A small image classifier, trained from scratch.
Training: batches of 512, held-out accuracy 82%.
Rows from block 8, named by matrix and row number. Each number is 500 + 40 x the weight over its row's rms, rounded and kept within 0 to 999. All counts start at 0. Numbers have three digits each. After the name is the row's rms in percent of the matrix's.
# b510: branch 3 first 3x3 conv (model.blocks.8.b5.1.0.weight, 160x80x3x3), inputs 63-71, a 3x3 kernel for each
b510.0 101:472487562522521459486548540544469434414465473504475545491547485572477482489550578548439599472474549447467525490554457420530472533507491530460511502560503482538579516486569541558480536479551526489500550490504459524439461506484533515546466474418
b510.1 107:549517524490586497465528469491477494482533527493492443468493524527460512474575456554552527537488444481524591608500539485421535551496537475504486472552519523461560465531566438494472551478517513496514486557456403431484421495498497564490482517385
b510.2 099:518504519554485486401572533510495463430476493497537504535461468504458569448558480503517558502500565556546509513516518504527484580526483489487509481546412583481534479486502431558515521436475514513607505471500487533519509479591459486499472491453
b510.3 099:450459461491474493487521473410520541500491503462468548533464471487506478475487518556479509462472481502530538492443441540475468431517474613494452441488563482456483549400441481492471522499492536496497490549469455468472557461540499536488525476464
b510.4 094:538515438484513534500494483484543540485452519545560550532581469520468484452479536463550481461436500531534526467468483534459497449433571474567526498445540509530472545530438567479470459504526551380533489491490500559481504422504480539535481494453
b510.5 103:473487535486597462550467495544508491540512481538543496425445488529591445535516503514498431490488510454507505453483545476506480473511479526527479520458516493435469480500511535525484488493486561478438475486505401466501494503506456444476503414474
b510.6 105:447624473463429441497510532469506522523539455460501492411560517440455453525511482466475537480523484500529561426508534453486458518497468518561499489455491586506471476564463492543557508496505584507448462541477459579538473574499502517581441519579
b510.7 097:468528464499486512474475419485492601497519566407405409459568498425558589509410459494507472504582483415484496513428452466575483516467562487538453500476460493508496528554472484517564467521493515445443475464451529502493571519528526511475519540495
b510.8 095:494470467431471480429498458487501514489563489498502511463586411450484518422473514525555493492444482413529494438573503466475507476446475538516450545484477464513462582522479378532461577500506498480448496476561532540512422443522475536528527533483
b510.9 098:445495459509452571431486489543497551473499467474532534469550493549509537422467495483556565499506444460539441417541445530529525436481486441575511505584531446466506399603456423510557520511457566527458492494429514512468490466443537471578481552522
b510.10 098:552456484522481428469560482481492481572441449509477536437463501448509469526565463503503513499463456453451453449457509473459486461514461545448443542445457477473427534465552446620497592464507579442477487494497403504519477534598524472495538552537
b510.11 093:482519437530503586476594516504563495527434474485607512480556552491505515488448544455497535535501494512471450459469470532560481524476503493519430503474454464518503428559423499518510451454485497398495519515467515470471562437479480461520445544472
b510.12 099:486534459494529532501499517517492423485478478508480402441515510539497531502512468472568448503435439463446619528507521477509559499480576466521548540555450497498587498526485492506528518527505505510448462548480509507500465566469542471477495474466
b510.13 101:539549452487480557466528447477461462485499511539524469500494493534439500497481482501530463524494482502493572505496496486475536451494474480521521520596507443545523538552486498457521488568527569448469494438516528466510482521412473548570549511516
b510.14 101:559448577462509528490486490410487466450524491487502487498427548435524476458534510493478535506512528505503554439484496446520452497462501544546510637471470539491500531519550498490454481502557478468491478499508537541541447449512531562477586517484
b510.15 100:522489521457493459449509534448518517461516483512518452502576528530525567460498530543542573487509543495509462488538509503507543527541506504467487470521492534504516524428540410482503501477508459442490466539524501531480491539469572561509515506453
b510.16 105:445489475520518571465445514528516423497500403486519548394529538539472574516475450521533555546501527463510581520500475449516583488484363510441496564514565507467470477557528476470435536505530454468516508451436502497399414525489471505413482453449
b510.17 103:465477524444429438465485492473453485520420516471492598487476542401472449491475479479524502485500465506469498462510579428518521546519455521541515544462505515501494459481563548467523497509505535473454484582445511579489502520472517497549512539520
b510.18 097:411523484557491542450496534482564504509494510524554476432497516604488520562551534534493471464470505527512533559461478509512519432468475503469512465464483538509539481391499533522539373521477496519516479533471523435484539482477446499521543578508
b510.19 104:502454655560468406488489494514459540506467491520481494513533532487466500476513514472504510483498483499477520505476573522466596501521476561463551460460471490516498492458517526495577505492517493505503501506497511525571531511503522494509460573560
b510.20 097:459458504437491431488522529515506524461440520416531501497493515498485466437504531504438516472508499455541584523521485548482509485572518477436528471556509461530531505475479472488539477498471522513579572508478461508506488543524535489497470489499
b510.21 100:519500472467538498514438589473540543496493519483477484486484514463488549493454517455523501487561561509458593542496504476484468483561591478435460451461624488469469532511494554476542525501556512530533486557451490494463505530550484535539513437431
b510.22 094:490577491515574563508566531475540480503483521551452444464511522572435545433538511459499576515445496464459560469528522496490564436604456477520474452497551475555465522516542472528465590494513447508447494571501414474548399523477447537460452510423
b510.23 102:519509501507484476509428585493462440466490437540500511557514481470511508506476563500517567557513570459511537423552511494549451472546458509544512505535415544574508486442543478490527505535544441506588532495507391493523458517500464465503444540444
b510.24 096:469448516495564481423529534419468545438478562517513485528488476469544516535516543514464537529576508492514460534511467505451455498489454521512527443501496509517528418513500418530478438504543523485509545534428440521458500516557522480540508460445
b510.25 103:517572488521418499455547522451477456508483546478550547422618458509530496477554538572489507504483489446517514490493552453494495469494496539523436543446463482481490538461533496445512532473472545413489499483524489537467479471498532451506528500443
b510.26 101:486527579534507409467498527474508457506500613511480451481471542454549528434514610483499508503452573509527513509527539489484553472509479497579539439424421551536510482537485459574467493465398561569477459465453576488551569445491575493498469484465
b510.27 095:496457503545538453424455502517477481543514525489525497487521490513511460470554449476468497547441506508460490432473529439484481510489449524469486555525461480455436468580549475481472549517512565485448482565508445538505448522512514506448468557515
b510.28 101:473438519504476509545457499542481489528467470486532518474488494463527422487470500514560494508531468540516481499454542477510474517487452507485497545541507454436481452551593589473471548526507478582403458507459457459555576515565496467548449568492
b510.29 101:396520544463518508516472550462494538487521469471503493421507563550526504478487514467531508472508406486489592435474479580479473459541550493475481501493564464599489489566509503470539490521493483591460476514488481487461511561540461528478509453500
b510.30 096:485510522482541479487504508493504523523548465506451425459534551483522550544500537485480516501473517515545522519484476510502520527529462467506458445499473482516435487442437447570513418533437507470463472522429498470455607514503557508480430434560
b510.31 100:484421480533454485393484474518494556485533544480520456494550480569495521365520473462490533498447461487474494438502575495511551394492428496601564481516519486503533485517409492523542517515416555534476481511503564503488514470481557459525522528502
b510.32 097:483545503558477563516498476596534526574433469508522473460503569501582497574436500469439537532483540528471468433460502523529516430479489487486465497422495498515557492582491528533447501524458472464460489474536491512533475465456477510484461561504
b510.33 103:495478529497463516491497484471509456504515463495506481509488590467477493454498464497533567513498479461496478464521482460481523521473461525529471544431503497450496451508573491458495550458529503477436506481427540556475488487527521475430539501533
b510.34 091:417509523536481526508482501503542495483502449431508482420517486467454547435518551457533450478475458433532590479477458543461515491543509472463523489547540548535559539502524492435486523531467457528508465521520458475457474587503556506431499459491
b510.35 105:505560522535515475466534420462494496464513549506498571471491464630459542500511511498473484560490544487498636555552522453422521485513499486512531516509543492536552513540549446439500528568563479485420480548479412432474442506531529480438467500485
b510.36 102:435529470398497464465508532477555511499532492439476492438537433437443511472495490511457482460487532482521515489572530502531457511493529530467349523507524445547497421591521513483482498558505579479479559498510536543545501534510561554523492511557
b510.37 104:515523553514479553458496475450544498505553573495425522495407501555482505508479512538506497481494454481479491603446534506549467579487479486507499515481446466519552479468495433450533475435547407507540468552509474543504506498559398484500472499474
b510.38 099:503461442497469592495399551502452498507452453469473461504447465537509523547443464498534547470521441541480501463485511510465517559510443490492549546511482463447445494459540486530485536434552479517477497489557426468579438491550516514504444501526
b510.39 101:501521547495450461486491564531554517474484464509465458444507559433495545486438463477525586480503522407520502511544502505517494555483470511436426519453453478473531507579531405542529545505450478513436513505471483474553520484523533496468495487503
b510.40 103:529420460472493564504467537519478500476490488498462603526444519487477535534513560469497540516496553452519504522475487482453561509432538441516482478502516531504568438496452507475502485450403531553485484568446530503430502565468466483534519452452
b510.41 097:519482536573484519396515451572545507538457504432447513477491422598414497494458514472499488509512454484514480533583477498523511459551520517500489447503475491457576502477496634460498417477514451458512425521525488546498482512512488476478496500588
b510.42 104:472513385470449516456514578475528522495553514487443494454522455470497521462500476488488541482563458470504530483520540463508503447527493480475396475560586465469554477523526522440443471547481502458484539446486506535556501518533570518457529506518
b510.43 100:478553464484491517504506491494529547502583506494535524446466520557468500485510499462493509453503439481512502470521501533489507450540468493536484411401587459480593568460487515507480545454535447511545452524497481494476439526512483500447573516475
b510.44 108:473444561483475462531528584474511476495511530443507530445494520442580403506511570475450467492476449468555538471472461507473555505486561468487556501560532439523483499506463494513424482493507564555460558463479501519404610527520596527496537435446
b510.45 099:447571502568486553505528544505524515519460518547476484461534510480504529531502520488435496462547477479472490482487513533502473480494418494466419521419518470498542518526463481472520457496544531490439452558448468485506568536492521529494452464529
b510.46 109:520505516503482445393536502533489487515516541441501491517495585478435431487466511479514515495465494523498537561472530427493446536507524498512479436510454583493478504462488418505558582497489435458523476500514527530596490535469505478523450539582
b510.47 102:465455538458565498471511428522513521466575494515405471480519500541474582448526505544553508545478543481453567487536506462471594481514548531547485449462572515505538474490540477451488500467523476485478426525478491484460495525552496515450478520473
b510.48 100:471477482464520457406463449557499544462549535394399473478541476493555512514443474565517493500502455476499504470517544544504469434531520463510442504438523503530520536515484544533536498480493529427534539474484540496444497495487448536493541488578
b510.49 094:525484505518523495488429496586484578513528481486531532560502481501417481509471494546458556452500478510479509514580456469562482429458492514466530508473505518492498527522467487426545480498533526433594436492531519525547453564505530467566434482592
b510.50 096:471463467523481569509497522549446488492478524473497472446490446587475453544428496451541437536483481520485463509536497520525455501549506616485492470508494460450471530460504574491479530433497468499489406422568465447497503503584492550476471479576
b510.51 091:501517424504535517509516515549490498443431492536505498533463401452475477593488449439498447486537480546482478463506478489518434574515507469508459616533517488564461470530498477464498577469429522473484503482560538437526466527551479460512483487520
b510.52 100:404544477550486566575471477481487434477544512550468510394516484520480458584470468515526486572499533438499469449514492552488460521469483583573527510437485474521456495492485561434501451475567480491458471501483464498533476501531467461440526471538
b510.53 094:537557443524439553474511507580533525465486551551476527472488425560433490474507481462536484564451511477534461490524506561483522440509479536498494392458485499523523563457498506516541424470532415505500464491514502531502416522509515470485454579513
b510.54 097:530539453546445553497450450457478481524513574522484455473434519523532578443482520505478481484473562489522574456564574480479552496525510475557562474494560473510533487507448506493515457476415569584485517541408569452518528556487495511459488496501
b510.55 102:441483466479594542482495476484527564507490489472462480499530539493468467524483469490531495469516489493505485607411486463496456508507503418496537509567453492488482544449415426517508531470481488458449443512476431503517522534412523485505503514472
b510.56 100:507528505534420546361464607492484484501466529438437449490487426666447529481452475397551488600483503499463550476514482534469501438523509495504533483509521469466561528495506593505518477505536467463536515516486517533498524493535535489515517489540
b510.57 098:512477512517481483514512510550483552530504495529551523481486463489524496527488497467513501534498557484480470494449495516467557505496512506487573449526495448463485494464518496512578562490473487575474496467509457498484442535525449514503447535477
b510.58 107:465511490547559513441512464490513461462515483494509427543516466536488462515542448522504531523500506505522492477537498487462553444495489419520500527538532540403553480481541477507489476506484553505484434477532475471511611502511454490530534476571
b510.59 099:435448514448528448485534467423501475503544490456493546538529518458546467423476444481491481546498463517472493592485486518480495537529385516577499528477478457510475587505462495484512493522501473511527500501495467546582393476574525450546420575613
b510.60 101:553528534563522562524405581520486552488532417563581573564523485512534523476488550494511518535448525497536508483501533475467459510554484492468475525470575462522480514500449502492505514531549492423517508530512388445565472497457484424504487514445
b510.61 105:536583504381505463546467429516549508422473517507463527468545516557527491557487501495520545526518409505552437494539518486429496538456467495560500499446531455524490476530432583480465522508479510537459551457396489578448517546419448514438551582548
b510.62 096:471457492494425467443495475524475484455494458457521494439489442468448498511561462514522486469447505556588409435507489456458467531525480523535484594484510558515449519526533446544444548491507499502480544425573385507540433485518511497567469439545
b510.63 092:515461485593544504494555477544533489485425542460514513520469511503562411464455475491502506528530530473483453511504461513524512540433554437482474476499491457511498475474490580525510503498489488462436600491525451458414483466496545549536414433499
b510.64 103:558476502478471453587559473575561514517470553500523451480466472443531478549531454478501563520518546531535533581442440473554491490505546481441534459439533508460476527428488497510587530479539509472593538494540487494478565547474518533537499467516
b510.65 095:519490471492521540493552570472518510530443486477505473546439442516487467553561481470500441510458476497489504498494495477521429563519512506502517549534537533534480578498510441474512569423445530507440533483527537464494449493549488507512470494415
b510.66 099:550457517456456506466487499443472479498500449448450453469479461457546517514479509506487489499458511502535497500440485466563475423495474477575451583442520614508480563562488526509561496473491550460497452549436539500507523476493480489470563565506
b510.67 098:489532515491513446487473528515488467504487483562509520462483502498593531441482528491461537491514469481488521467471500509515519382494493514558505492522485462511491449505517509594479486514519507519531560467518515472518429506522515500429516481484
b510.68 104:485499490439473511502424602467514513489497469521476484465473483474537442508458572509492486493540438548574498493491569533415457590489513500542491522503491572494485413563529437473467454486510480491528536533555509509513542478534449523603455504485
b510.69 105:475499463590496509488460543479519399465456506405452460511479494502432512466571563485467523464508588514458527466517533435446540512567401559563541536468476564522484561430539497520473447503529505493509512451500480502551518512555451473576502512473
b510.70 095:550485461421499393504491500552507438472537522536496427536486416520514481494446526475509528512471505475450531509509514461460554408469510473555538476518481472538522486463568452568499489525464510551493543460542527499534468506496480504526473535482
b510.71 105:467580546543481552520477501522482463483510532530445508444499505568501509484441484614529493491548476501488452526529494542542483527489488449511497506479501542473465459470526460479527439506540506499487482494536442516502467463522461453477506518561
b510.72 109:511544408470475503507479489537466587543507505472527522482521449500494471465491496541437487514471484473475543526571514503414495445485475545460464506422441528473545552477426458547442512514504482522432563504475522517494509480508493535546495563526
b510.73 104:489518518530552600426548478477485452485507502536498544515478560530538569472510504502478533493531491473451510470518576565525468533557529512474462539462490472523501479514523503494495517444501529474476444462501525535468434485504377453429512476474
b510.74 104:418414541479442489573493519495472550503510498499472514551500484540542533461499464541483521498503539510505467455516492524494498439438493463574482605535490465509531460520467481556498462494522542492510459515473428513541481552536515533535447527475
b510.75 102:411471483507518489490519489482505510477535397508573523398404484573520406481500519500487460488485516580516508509544444447531524435472466537502539502539454477464563541472509553561512481533536584488494479513472484476511515557523582478517507482518
b510.76 101:536464559434427537539472421451495563510493465517529501547440501570460489453436433554516543476466551480465499519512426491479521477491496471532472527449515515491475539434541540491528494511563521511544478505567518509577470557529540411608496551631
b510.77 096:520593517533483546509530504462523527471467458534537507544503524548454570475565416481553539545520515526505530505538528518465474566480528455427543524561488497509509479548574549433491529498567526542409483534516420457470469522464518474482454520427
b510.78 100:555508402399405486501496489501458476458509527560516451623564421503450487496533494505517496564487457463485584585512485505546466440509507460443464481523545507477569549470478450509419528479543471506511503490544594499542484517461545491543477541517
b510.79 099:589483509520501524464489508523523491503533526572392449503462538533465572480455481538498487505482508516470544479573493507480501478518508539504448489502450506445505511485612517456443490521509451448472523548491482543514488493415498543519482481479
b510.80 099:528533544541535487589454605492588521464505495444524500462469519461526489562514501464504495523478538455504481501457565474503475499474531480427499493493499497523543502488495521475431407569471516509489553433445459492495536523437526495461519520516
b510.81 096:503483512536489500533502409467512445536485405527521405422513482462505523547534413526481522496463428488535444447470484471494538470441496456490471588581508467508507574481558452543523531569446567507486464429546474439481602481467548486512502468543
b510.82 103:471519449519608570404496465470519479545501477508544542413526480514471515459533492476516513534499537558418519519575552445488524458515473508476487571508462458536460597564502455484502568485522515432478474437545542568518456454526439475472567463584
b510.83 098:521497470482490539446520503503540495451566488518440452436515487523438546481551491523546511539496547463508472498522595454541533512461438558477553454537506500460533516476610478518452534531473461489451487492520521546492456565543523508462474532457
b510.84 100:667454555413479451531550536523431497465457510536528518558501458478499493453507502580513541457546503484469490475531442419545511433431554506457515499523483469480516530500462496504540509535498477427575486484528479538515457503495476542549537542435
b510.85 097:468546549540500537454486518469557493543433499529510485522453524573450511539504525534552507593458492491516496499508521479482484501488509533415505504478486448497465557463532484506473563464508456462419464504546423457490449522500548478464492492410
b510.86 100:486461494458472488523496471443455515482528426452465564454506445571524569451487477526534526473496504513473534500459449468546435415484512467487505578520472543528540615485496539480506574506492453424505486442531538479575436531549546480516540459557
b510.87 100:517486573519517555514534462486455568552513418493555560501521494491540442470446513497536554503463494444525503508564530530523489530481483544484405553475521514521504516502474393599435535453542569426488469449538471430536456428500457511415475571501
b510.88 096:479429482492527478503495477490484525494498502425463457408489480539476471514538552466532515468566498485526498483509532524520497461499551512502566511502504536462572552435561489464477551480481522477490434445563479507491515545613437579506439477479
b510.89 090:488512467511542575495566468525567430511510459536479432440529533467542529520540461485544421465485433547498618468473462456505508488594568474516524555546497456492525521520514510454540531610483510481432408517513492476462483527450499500521516441488
b510.90 102:448476515487551474525537434488564528511541474522518510465562499560434498537546501545490502470524499534549495536444463473478413475511530504444509471510497506427496531419462525476510408519505463465517457515500415546476460496464501543477563519525
b510.91 098:480530410477464474483601532492542457478527478513502588458468359533497610468551499503531516480555568539478498470575528484487474517438473504477480462524417529488439455468511505565534501517482549491499482516509421485490521508502471474479450478515
b510.92 103:555508478453505495507438468569499532492484479499494475553508577491517475523405517472532520480522430484519486515558509502483585497453499493474610462498503512492533453490616509465547484495482554527511509502442524568551463534450511475503461556511
b510.93 101:459550417466523472568492588457457494510472559450557430523538377437555532472454587526526446402529521470463606612441458494467512492583525444568491544483486475556520471593508496485507483585487480470500501485481478539437474539580505507441521470418
b510.94 104:486529516435492446466474470528508564523488540421439450474446590419532480430454504476448527484501461502595479440516533476489446525504427541501515503508433486476495474459483482561452522495523483512512480460441542516508522495469494526459503527546
b510.95 106:503505490535496532548487475513439466528524504482517533509471476497496531588574522511446556458528465498470480525511529472468485541546475506536514474546437505498498525568491492485476487567514548546472474419497536453502592555481478541516425449528
b510.96 101:436488496458491420514497541457510469481562501513519477443462526515545450488479473520523513510450489515589568426486455500525487438557493444527449482492564453557448520491489475522448453544466479501445509520445473425468520553524538485524472414436
b510.97 096:490444492476489491446502477478464549463507495487474495435481474553500556507524529492500527514516592520503506387517577488517566540514511581512569469452515482559562557461555561479457503442529442470564370528496456546502537536543487495467430536511
b510.98 096:580521570480556528541496494465502490429504479522574583558483551464564489524458400487547605549504479480554487462525488485463460530459462467551527547560451479504464438590475499571504508535534526476516486482533480410487484465503547428421497466504
b510.99 100:527480551467496471503501479533527500449527512494508484539538464493496528508499502507518500534496512482554619514538496498447577520498477452475485421501523506551580536468551461470497484491547427486525448547543514487464444527478560545571489548495
b510.100 111:449427447451473449387547470475467493462541494442498499466510529500492487499474512584496525496465503480513544489497537478449506484511492449521495480479478509585473512511472527509474485522464498440457468457479568590534477474485533469424519600567
b510.101 101:564515457475448507479513442500533484501459497522518520538451551478517532492470515529513560513504498481527463458594498459487588437450514508483609478541564478508463505483511539511575489435500545594474469517460579463555466526466477509475467516488
b510.102 096:519439493451463479503490505532523488466541522509487418463502486493492537525507530560519495523498575463515556541502533543513535482544532505457518488518476531539543488514537432478555551424571526491507465551456472528471471585517541513476448460420
b510.103 092:552575445461552517580496479520560521468442619516524516529531472476511429546499562394533499537471501493480456470513467471532493476479517503516454504475489502482497494512462634485489492425543501409480549462497446503442484465466443482544481474505
b510.104 098:480500529496537546532564553561542497541402522564517552517503587518518550554521428456515499477482503552438441447506553479534533519452493450483468562499453489568503507464529588497544493506476520437454545452465478545492465479486458501528509457474
b510.105 104:588434582493521451494493552520470575500523495528506557628512473551506517438494496518528564484496517495526559504541493445513474432531486472451509466634479458455467476502441537531536521467592477448572524555539510471498465540516527530503468512497
b510.106 100:498487447491487551494517469535484486497460507468456516475501501503512442560505467466513528494481454544466442417526499518467489538517459475513507554533455421454460471483546546524436568497502512558430507475494480461565524552582486541505498448549
b510.107 096:460585510498469439511477499500534547463479512461493401494558505428500559498452474509515573448550473457474478495465424513550485517446558433534491526454465500509555520557476433542583485502483561468454506480446515542530559487515540510543520535502
b510.108 099:529517428501465508431592551491515413437459535482460538500452435507487589451523428483492500500475499488478563447513535518510444456494497500454517488577511500513480527484505494530487504480536466536541468448568491461534468482517531474485491550502
b510.109 108:449498528523484465489504483589445464532515549443502568457467563446491504542483469468466528481565463501565530423454508490503476463512475458542514495445456504519478452523525535520485489471490496480485546505485457529445540532514504474578450498467
b510.110 095:502565503538473492563518570539542489501492487538516454510497520502444507518536475458418545483555532492503428473502486467497497521464456436453404468490548546521532475515530530521472450464503503412435500543447499473490533467510446469522439527513
b510.111 098:532509525482526454452475581521517539448586500489456472480502529532504497434448495466438564504482503514495465463516584442482504489472452500543408482486529508518488420576530576401464533546436551511495489465558518517520541515477565453446484549518
b510.112 096:588510484461533496523503498541530488410472570542518533542482521478443480485541593444484518559518459524548468512506535486504535463481479409466485478489508492598605484534513498510486392490555475452498567502486492450462428500537520534487485550504
b510.113 100:470569481524486598545498513519590562485435507494535470422519459496450582459514511478550459446458473496486585506510443524475521538634472475417461485547536515504536573530542439476507538523458487546513480504503453526507426556509468506495523528425
b510.114 099:484415502474516485518574461427498452518523437491541456399429464489572435498476436518447486529447462538548480526519523443502494461539506512485504435477453532533470483462540530572500525444526491490587470540514539445490547495571523489514456490509
b510.115 094:466478493508470483552552475478461461440541512508511504517504514544484483512503444545443523519513470492501480569585466469481478462417476492469481546480426586433497511506467516483507510467521457455488538453580526492565450485509508462580559513562
b510.116 096:458606485520476553554517485449547451432507484495504443438481488476470481549467486525531519495498476493458470457493465543543495505457450499499551424483481486499431520484471561498490450479551526486447487466491463444475457528518499451533531439534
b510.117 100:487560556511439565567548513537513444495532524503467534460522539627398518499504476496563546561460535451488535500466548464508519473521503533463554477505501497539563507554553634367491471554481444484465470558496424486458465509516487502510511533436
b510.118 096:568574494457482456460507494524532510467537494510503522403585407482459481454461514521557533489451475467547467460509506456489523495459526506506444561475490526506513558583460415489483545480503512457507471450513546575532478456493484527529503478475
b510.119 104:506459494513471539465503551472480493435490499469525508506446521497509627454441521459456496536506515480498488523487569514469535507558498466528472485503480530486549429494534463515538532445531470540441486638467459505506441548446476539562479554425
b510.120 094:489534489489438552497506492455485532478462562521434446449567512412501559480447476452525592435546518413464540545468477529543514533491515502520389530554459492531472485601532438460563470521488505388493499456487505511525504513528491560495506551531
b510.121 098:525485506481478424482432543527460503523549516516474458469447474508499477464499521473502566508511531465541520384480553391494559467501454577595521528470543525504501491466549585524423514491510427414516514492534545494492545499495553535485505477545
b510.122 100:500568519523537588475492506560508451542504516525536500517452469505568477471492439495483532506493468484493431533512526484513572487510494519501466481517506457568521496493518435511536511381454454465506465515487396515575502530486504450514484477483
b510.123 096:664445583533513505569457491599450513470516473576569486582489532518543463458532459514487496502475522489432522454497454481456478471523485449451483462525516460434514575510460445560496524591513463468521479501559489451503483520447501511550494527488
b510.124 099:570487483465496565486494477574528501513427466494496509526436497557500476501524470529495521534488519561517526533541483453537546433446552436505534449525501513511563550563478557451487531510465511467508479482486553486540556523483514506491541563528
b510.125 098:569439544493497504475479398471528490462532493572461487481465466465479548491502537518483497510511516455459600557589561422474577482453538524508512521529519524492498446482547521444508541575528419467482537476496410447468473498552491549460535514463
b510.126 103:576565498496503502485493460401514462563533516478549527565443529485496487506492457539499554477472484519509527562557503483519474446492439502470461506439484584502508576504461488440499545498508575424485437509548565524537559459459538547567478475610
b510.127 101:587526552406483506564540508470497580476446505464565480481491488563578470483483510509510517511522465505461508466527471511538520471465518455513490511502469502501567579529452507495532523511529510414473492505473512486550461446462523508555508489491
b510.128 101:509467528522501492449466541499513451528485504533498440469445550560502482520481537469461510543513478507502467505518541483499623471470576520521486465524505484525534524476501486561454444514582432509445507502492527492551494437457473509437509540451
b510.129 095:506475524512524485507476476542513495512456500483527471522474516441529455505539473465531518486533418572483476452459501473475492479513430459473503551508502501459426467569522481474559555461486562570500488506478497503547504564503510463472459559542
b510.130 107:473507467464526533450490546473485481527557518476543524533529561505494527502439499481447409517482505474469621599534477486508493479461567457508465424517499506498563455518564432447459488516555439430465490458511510510473483501476480508495528438463
b510.131 108:484453526453498489533490563482468506524489526477559486465455494511544515558497512465500454525524488507540481562485596480437490531550539477495458441476551511611526510551534492498479437489466581486510581580425482557494541544542537489530540473471
b510.132 099:555499508528473546507465505550415480465561412529563506474440544535523552463477460420481538506514508472456453465495553467422492459440500436526430524482515491563481426526562439450522558462537480482450452456437544519562401500394452447544510642477
b510.133 109:525436431467499513471479540504535550470470509519471499514446514510507527469568436467488458469465509516530492571470545479450518521486494503469458568475567474511475479491460483513532483454497557444467505562459470533461575594509524489486447479459
b510.134 099:485501493566484580504511565519454542529455498519518445541570467532512507459500499486537517432505465544500531480465459490554540512481432511549526515495428514542501569547475528537519511498501409473452483493500481541506462507482501453456512533392
b510.135 098:457513507495517543497456549509549488468572472484461418522524476540448530504528482570570538522523535501485566535531484519533492547499466461455521490539418479434483475520514337494463564513534484486466534546479483516480487533491547526488538488404
b510.136 095:537512518503445514451467471484535569525470506423460448502482515433497486468466477487524559467553472457504475452513549497509476515534439500512442425535540503483496480525446447551516491509473533526462562514447555531504539492486557497458546540580
b510.137 102:479478436539552514528459498522491563531457521491520501622493510498450566521502485567496555424540480473505478471520445546541482430459492542518503490447511523476480410489469516464564510499496475480578446505455471517587481514490486467513458546577
b510.138 102:483463482528518542507521582511513504509431485517532511439439504496469498442565427496488500492537515501537468498511530529487563489397529496472453485476553577491512511480494494493556485374483524505545447575421465518455560633518477450524478463455
b510.139 105:484531507552513522490502560478562463448476487508509487480450495515426546546555501517500464535486461493503520509523502537492474565482450522500604485532465542487524509502512453511490504456492484385483516539459494510518425522522505499505539489409
b510.140 106:534471487483489499493465467454462495517501517504443520499481464479525500565454486551563441488488454460495477528544588393461494472456447452489438561491418512450494546533486532506484561391479487435554476481539497561484429491509474464486561513562
b510.141 097:492450483461510430481502521468451415394512533493439496533460460487545468495547511503479485516478476437550582516534520478486451570511524473522553542563471507502522532506521454508455489563556536522574557460472383457536481483487565473549476481442
b510.142 095:515577511427522484528482540442539563483514570506476538554559531454491462500460552472477509531463466489524538506485468439468507561419525509556496571505419481456511546554475502501528486470477531407517524534508464508556536507506509515483459471473
b510.143 104:521465449491470486489472549588538481496542528453482474501452491488419406588514516434494535604491509488546529463473474495476480509488514486531453451433494552495535469522501475504545577497422477493511477527520538539500551594486456464573530477527
b510.144 095:525457439533571487500545478499514480474506540551496500469466433483510477520466491456494474561500492552506481486495484515563449492511499579529470487525448548472458461507508597497475490535477533470545480497527549504443520513582431576496476477526
b510.145 103:543518563545523493422444582467467494477501488515442518463526623512509540485443478467433575464521520428499524514529578545493497480490539505535410520531491500502543479520560510509465543524543505506459459562535431428545503481467519490434501474469
b510.146 096:437502466636442463456498475430482419549484418509555479458404477631517492465548443472483472521488486533517501506554444452440504422480482541508474521477484526446489511483504522552482474502505481484550462541508474458524515499510561433544531548536
b510.147 102:572437506464469436432501497460484490490533432512507479512442488510555436512554499491480508517495510444462528585521499473474473526505439572541472489512530458420528518433509553499420510518501531464464481455508488526491555409596491553490510505477
b510.148 108:458496419466524616506517508517596490548460583462447508449514462549529526487464519601519436501512569496526467458506521523515486510499523441539515498507462471610554531530521500431463481542441448453448453526434439566525459502463504484509521477405
b510.149 105:437557528489450538485556476470569412563543563491521528475527503455478558533457463575516544469465472497543493501539451491557503461435494483442494532454417446509577427498555507486544452556441504455452515494464442453487510524513476484504527456452
b510.150 100:476465488490506469454491473460493481397521489535524560435491540555511496483510433527496436497470497499547513554527498542463484406428444548501536536527473513476472474451532475485566558453497546514516496607414458528481484543442472420491483570497
b510.151 103:481502571444478459543466496495490478519457556514482516525555514537504525551443557511520480539448502492492556510465540473528494529499481469511509461487438498583515501528512477462527480547489507549439475466475482517540511514578525447487483484482
b510.152 095:551526517513462513381508451506485490461508547494486480510499534502487493409490491498466557517463428454490490484516572480487525431457422466556556454567477503505523468511502452476575533523419554559462520466453619492522556468496569453499503570516
b510.153 097:565487488475543419615420538477515502509513447518507528490521487467476464530550518556523557512529571480569547476474474479520461454500459530468554508539463495540510595495522504487504506530509515518495537511485408538466550511429528539487466530448
b510.154 106:521482459448407553418495494502512512538479487432523553529539463558395618425465461490560503538481467475485503522560527548446504444517513549521468428557524492448529497456498508489497461485521471516472426482497532495582472529517540478492464529619
b510.155 093:495489476567568444485549480533510464446464551525572546500519480561497468484486556501538447461480464527561512515485486547495512433474542470476477483503475494497483500516465567473535402531456486485471458535519520472513514466480527482461448463483
b510.156 095:474551466480562528500455556527458574469534446408504477515483482497525493550491479464529465532465448551495518470511485570445475545486460487519496550462530520482512504468538508534473553413480518461461497489488512532480381508546505505518492442489
b510.157 103:576482581484509400564491535440492486477454517595455497528507581493475457498459472567531611495538473459526495473509540497501567470459479528544480480465520515480521473511577525397561492540485500560434550502471463453529563498467524524502437561454
b510.158 097:461460552461537480503445512464513474435423502483446525550481511484536497478498535494431495498458528471538524473514470456492460515485478476518495495536569605474467563497499462465447504510513513491515575446495480499453494483466587521523483428451
b510.159 101:469559542519425530470518452517483484474560496476468445417578464523451598468468487514547538541512578528563576539507478451536511473510543531437506469518458529504560496525528498452522540492559440444435500494492501525450483478502537531414483548377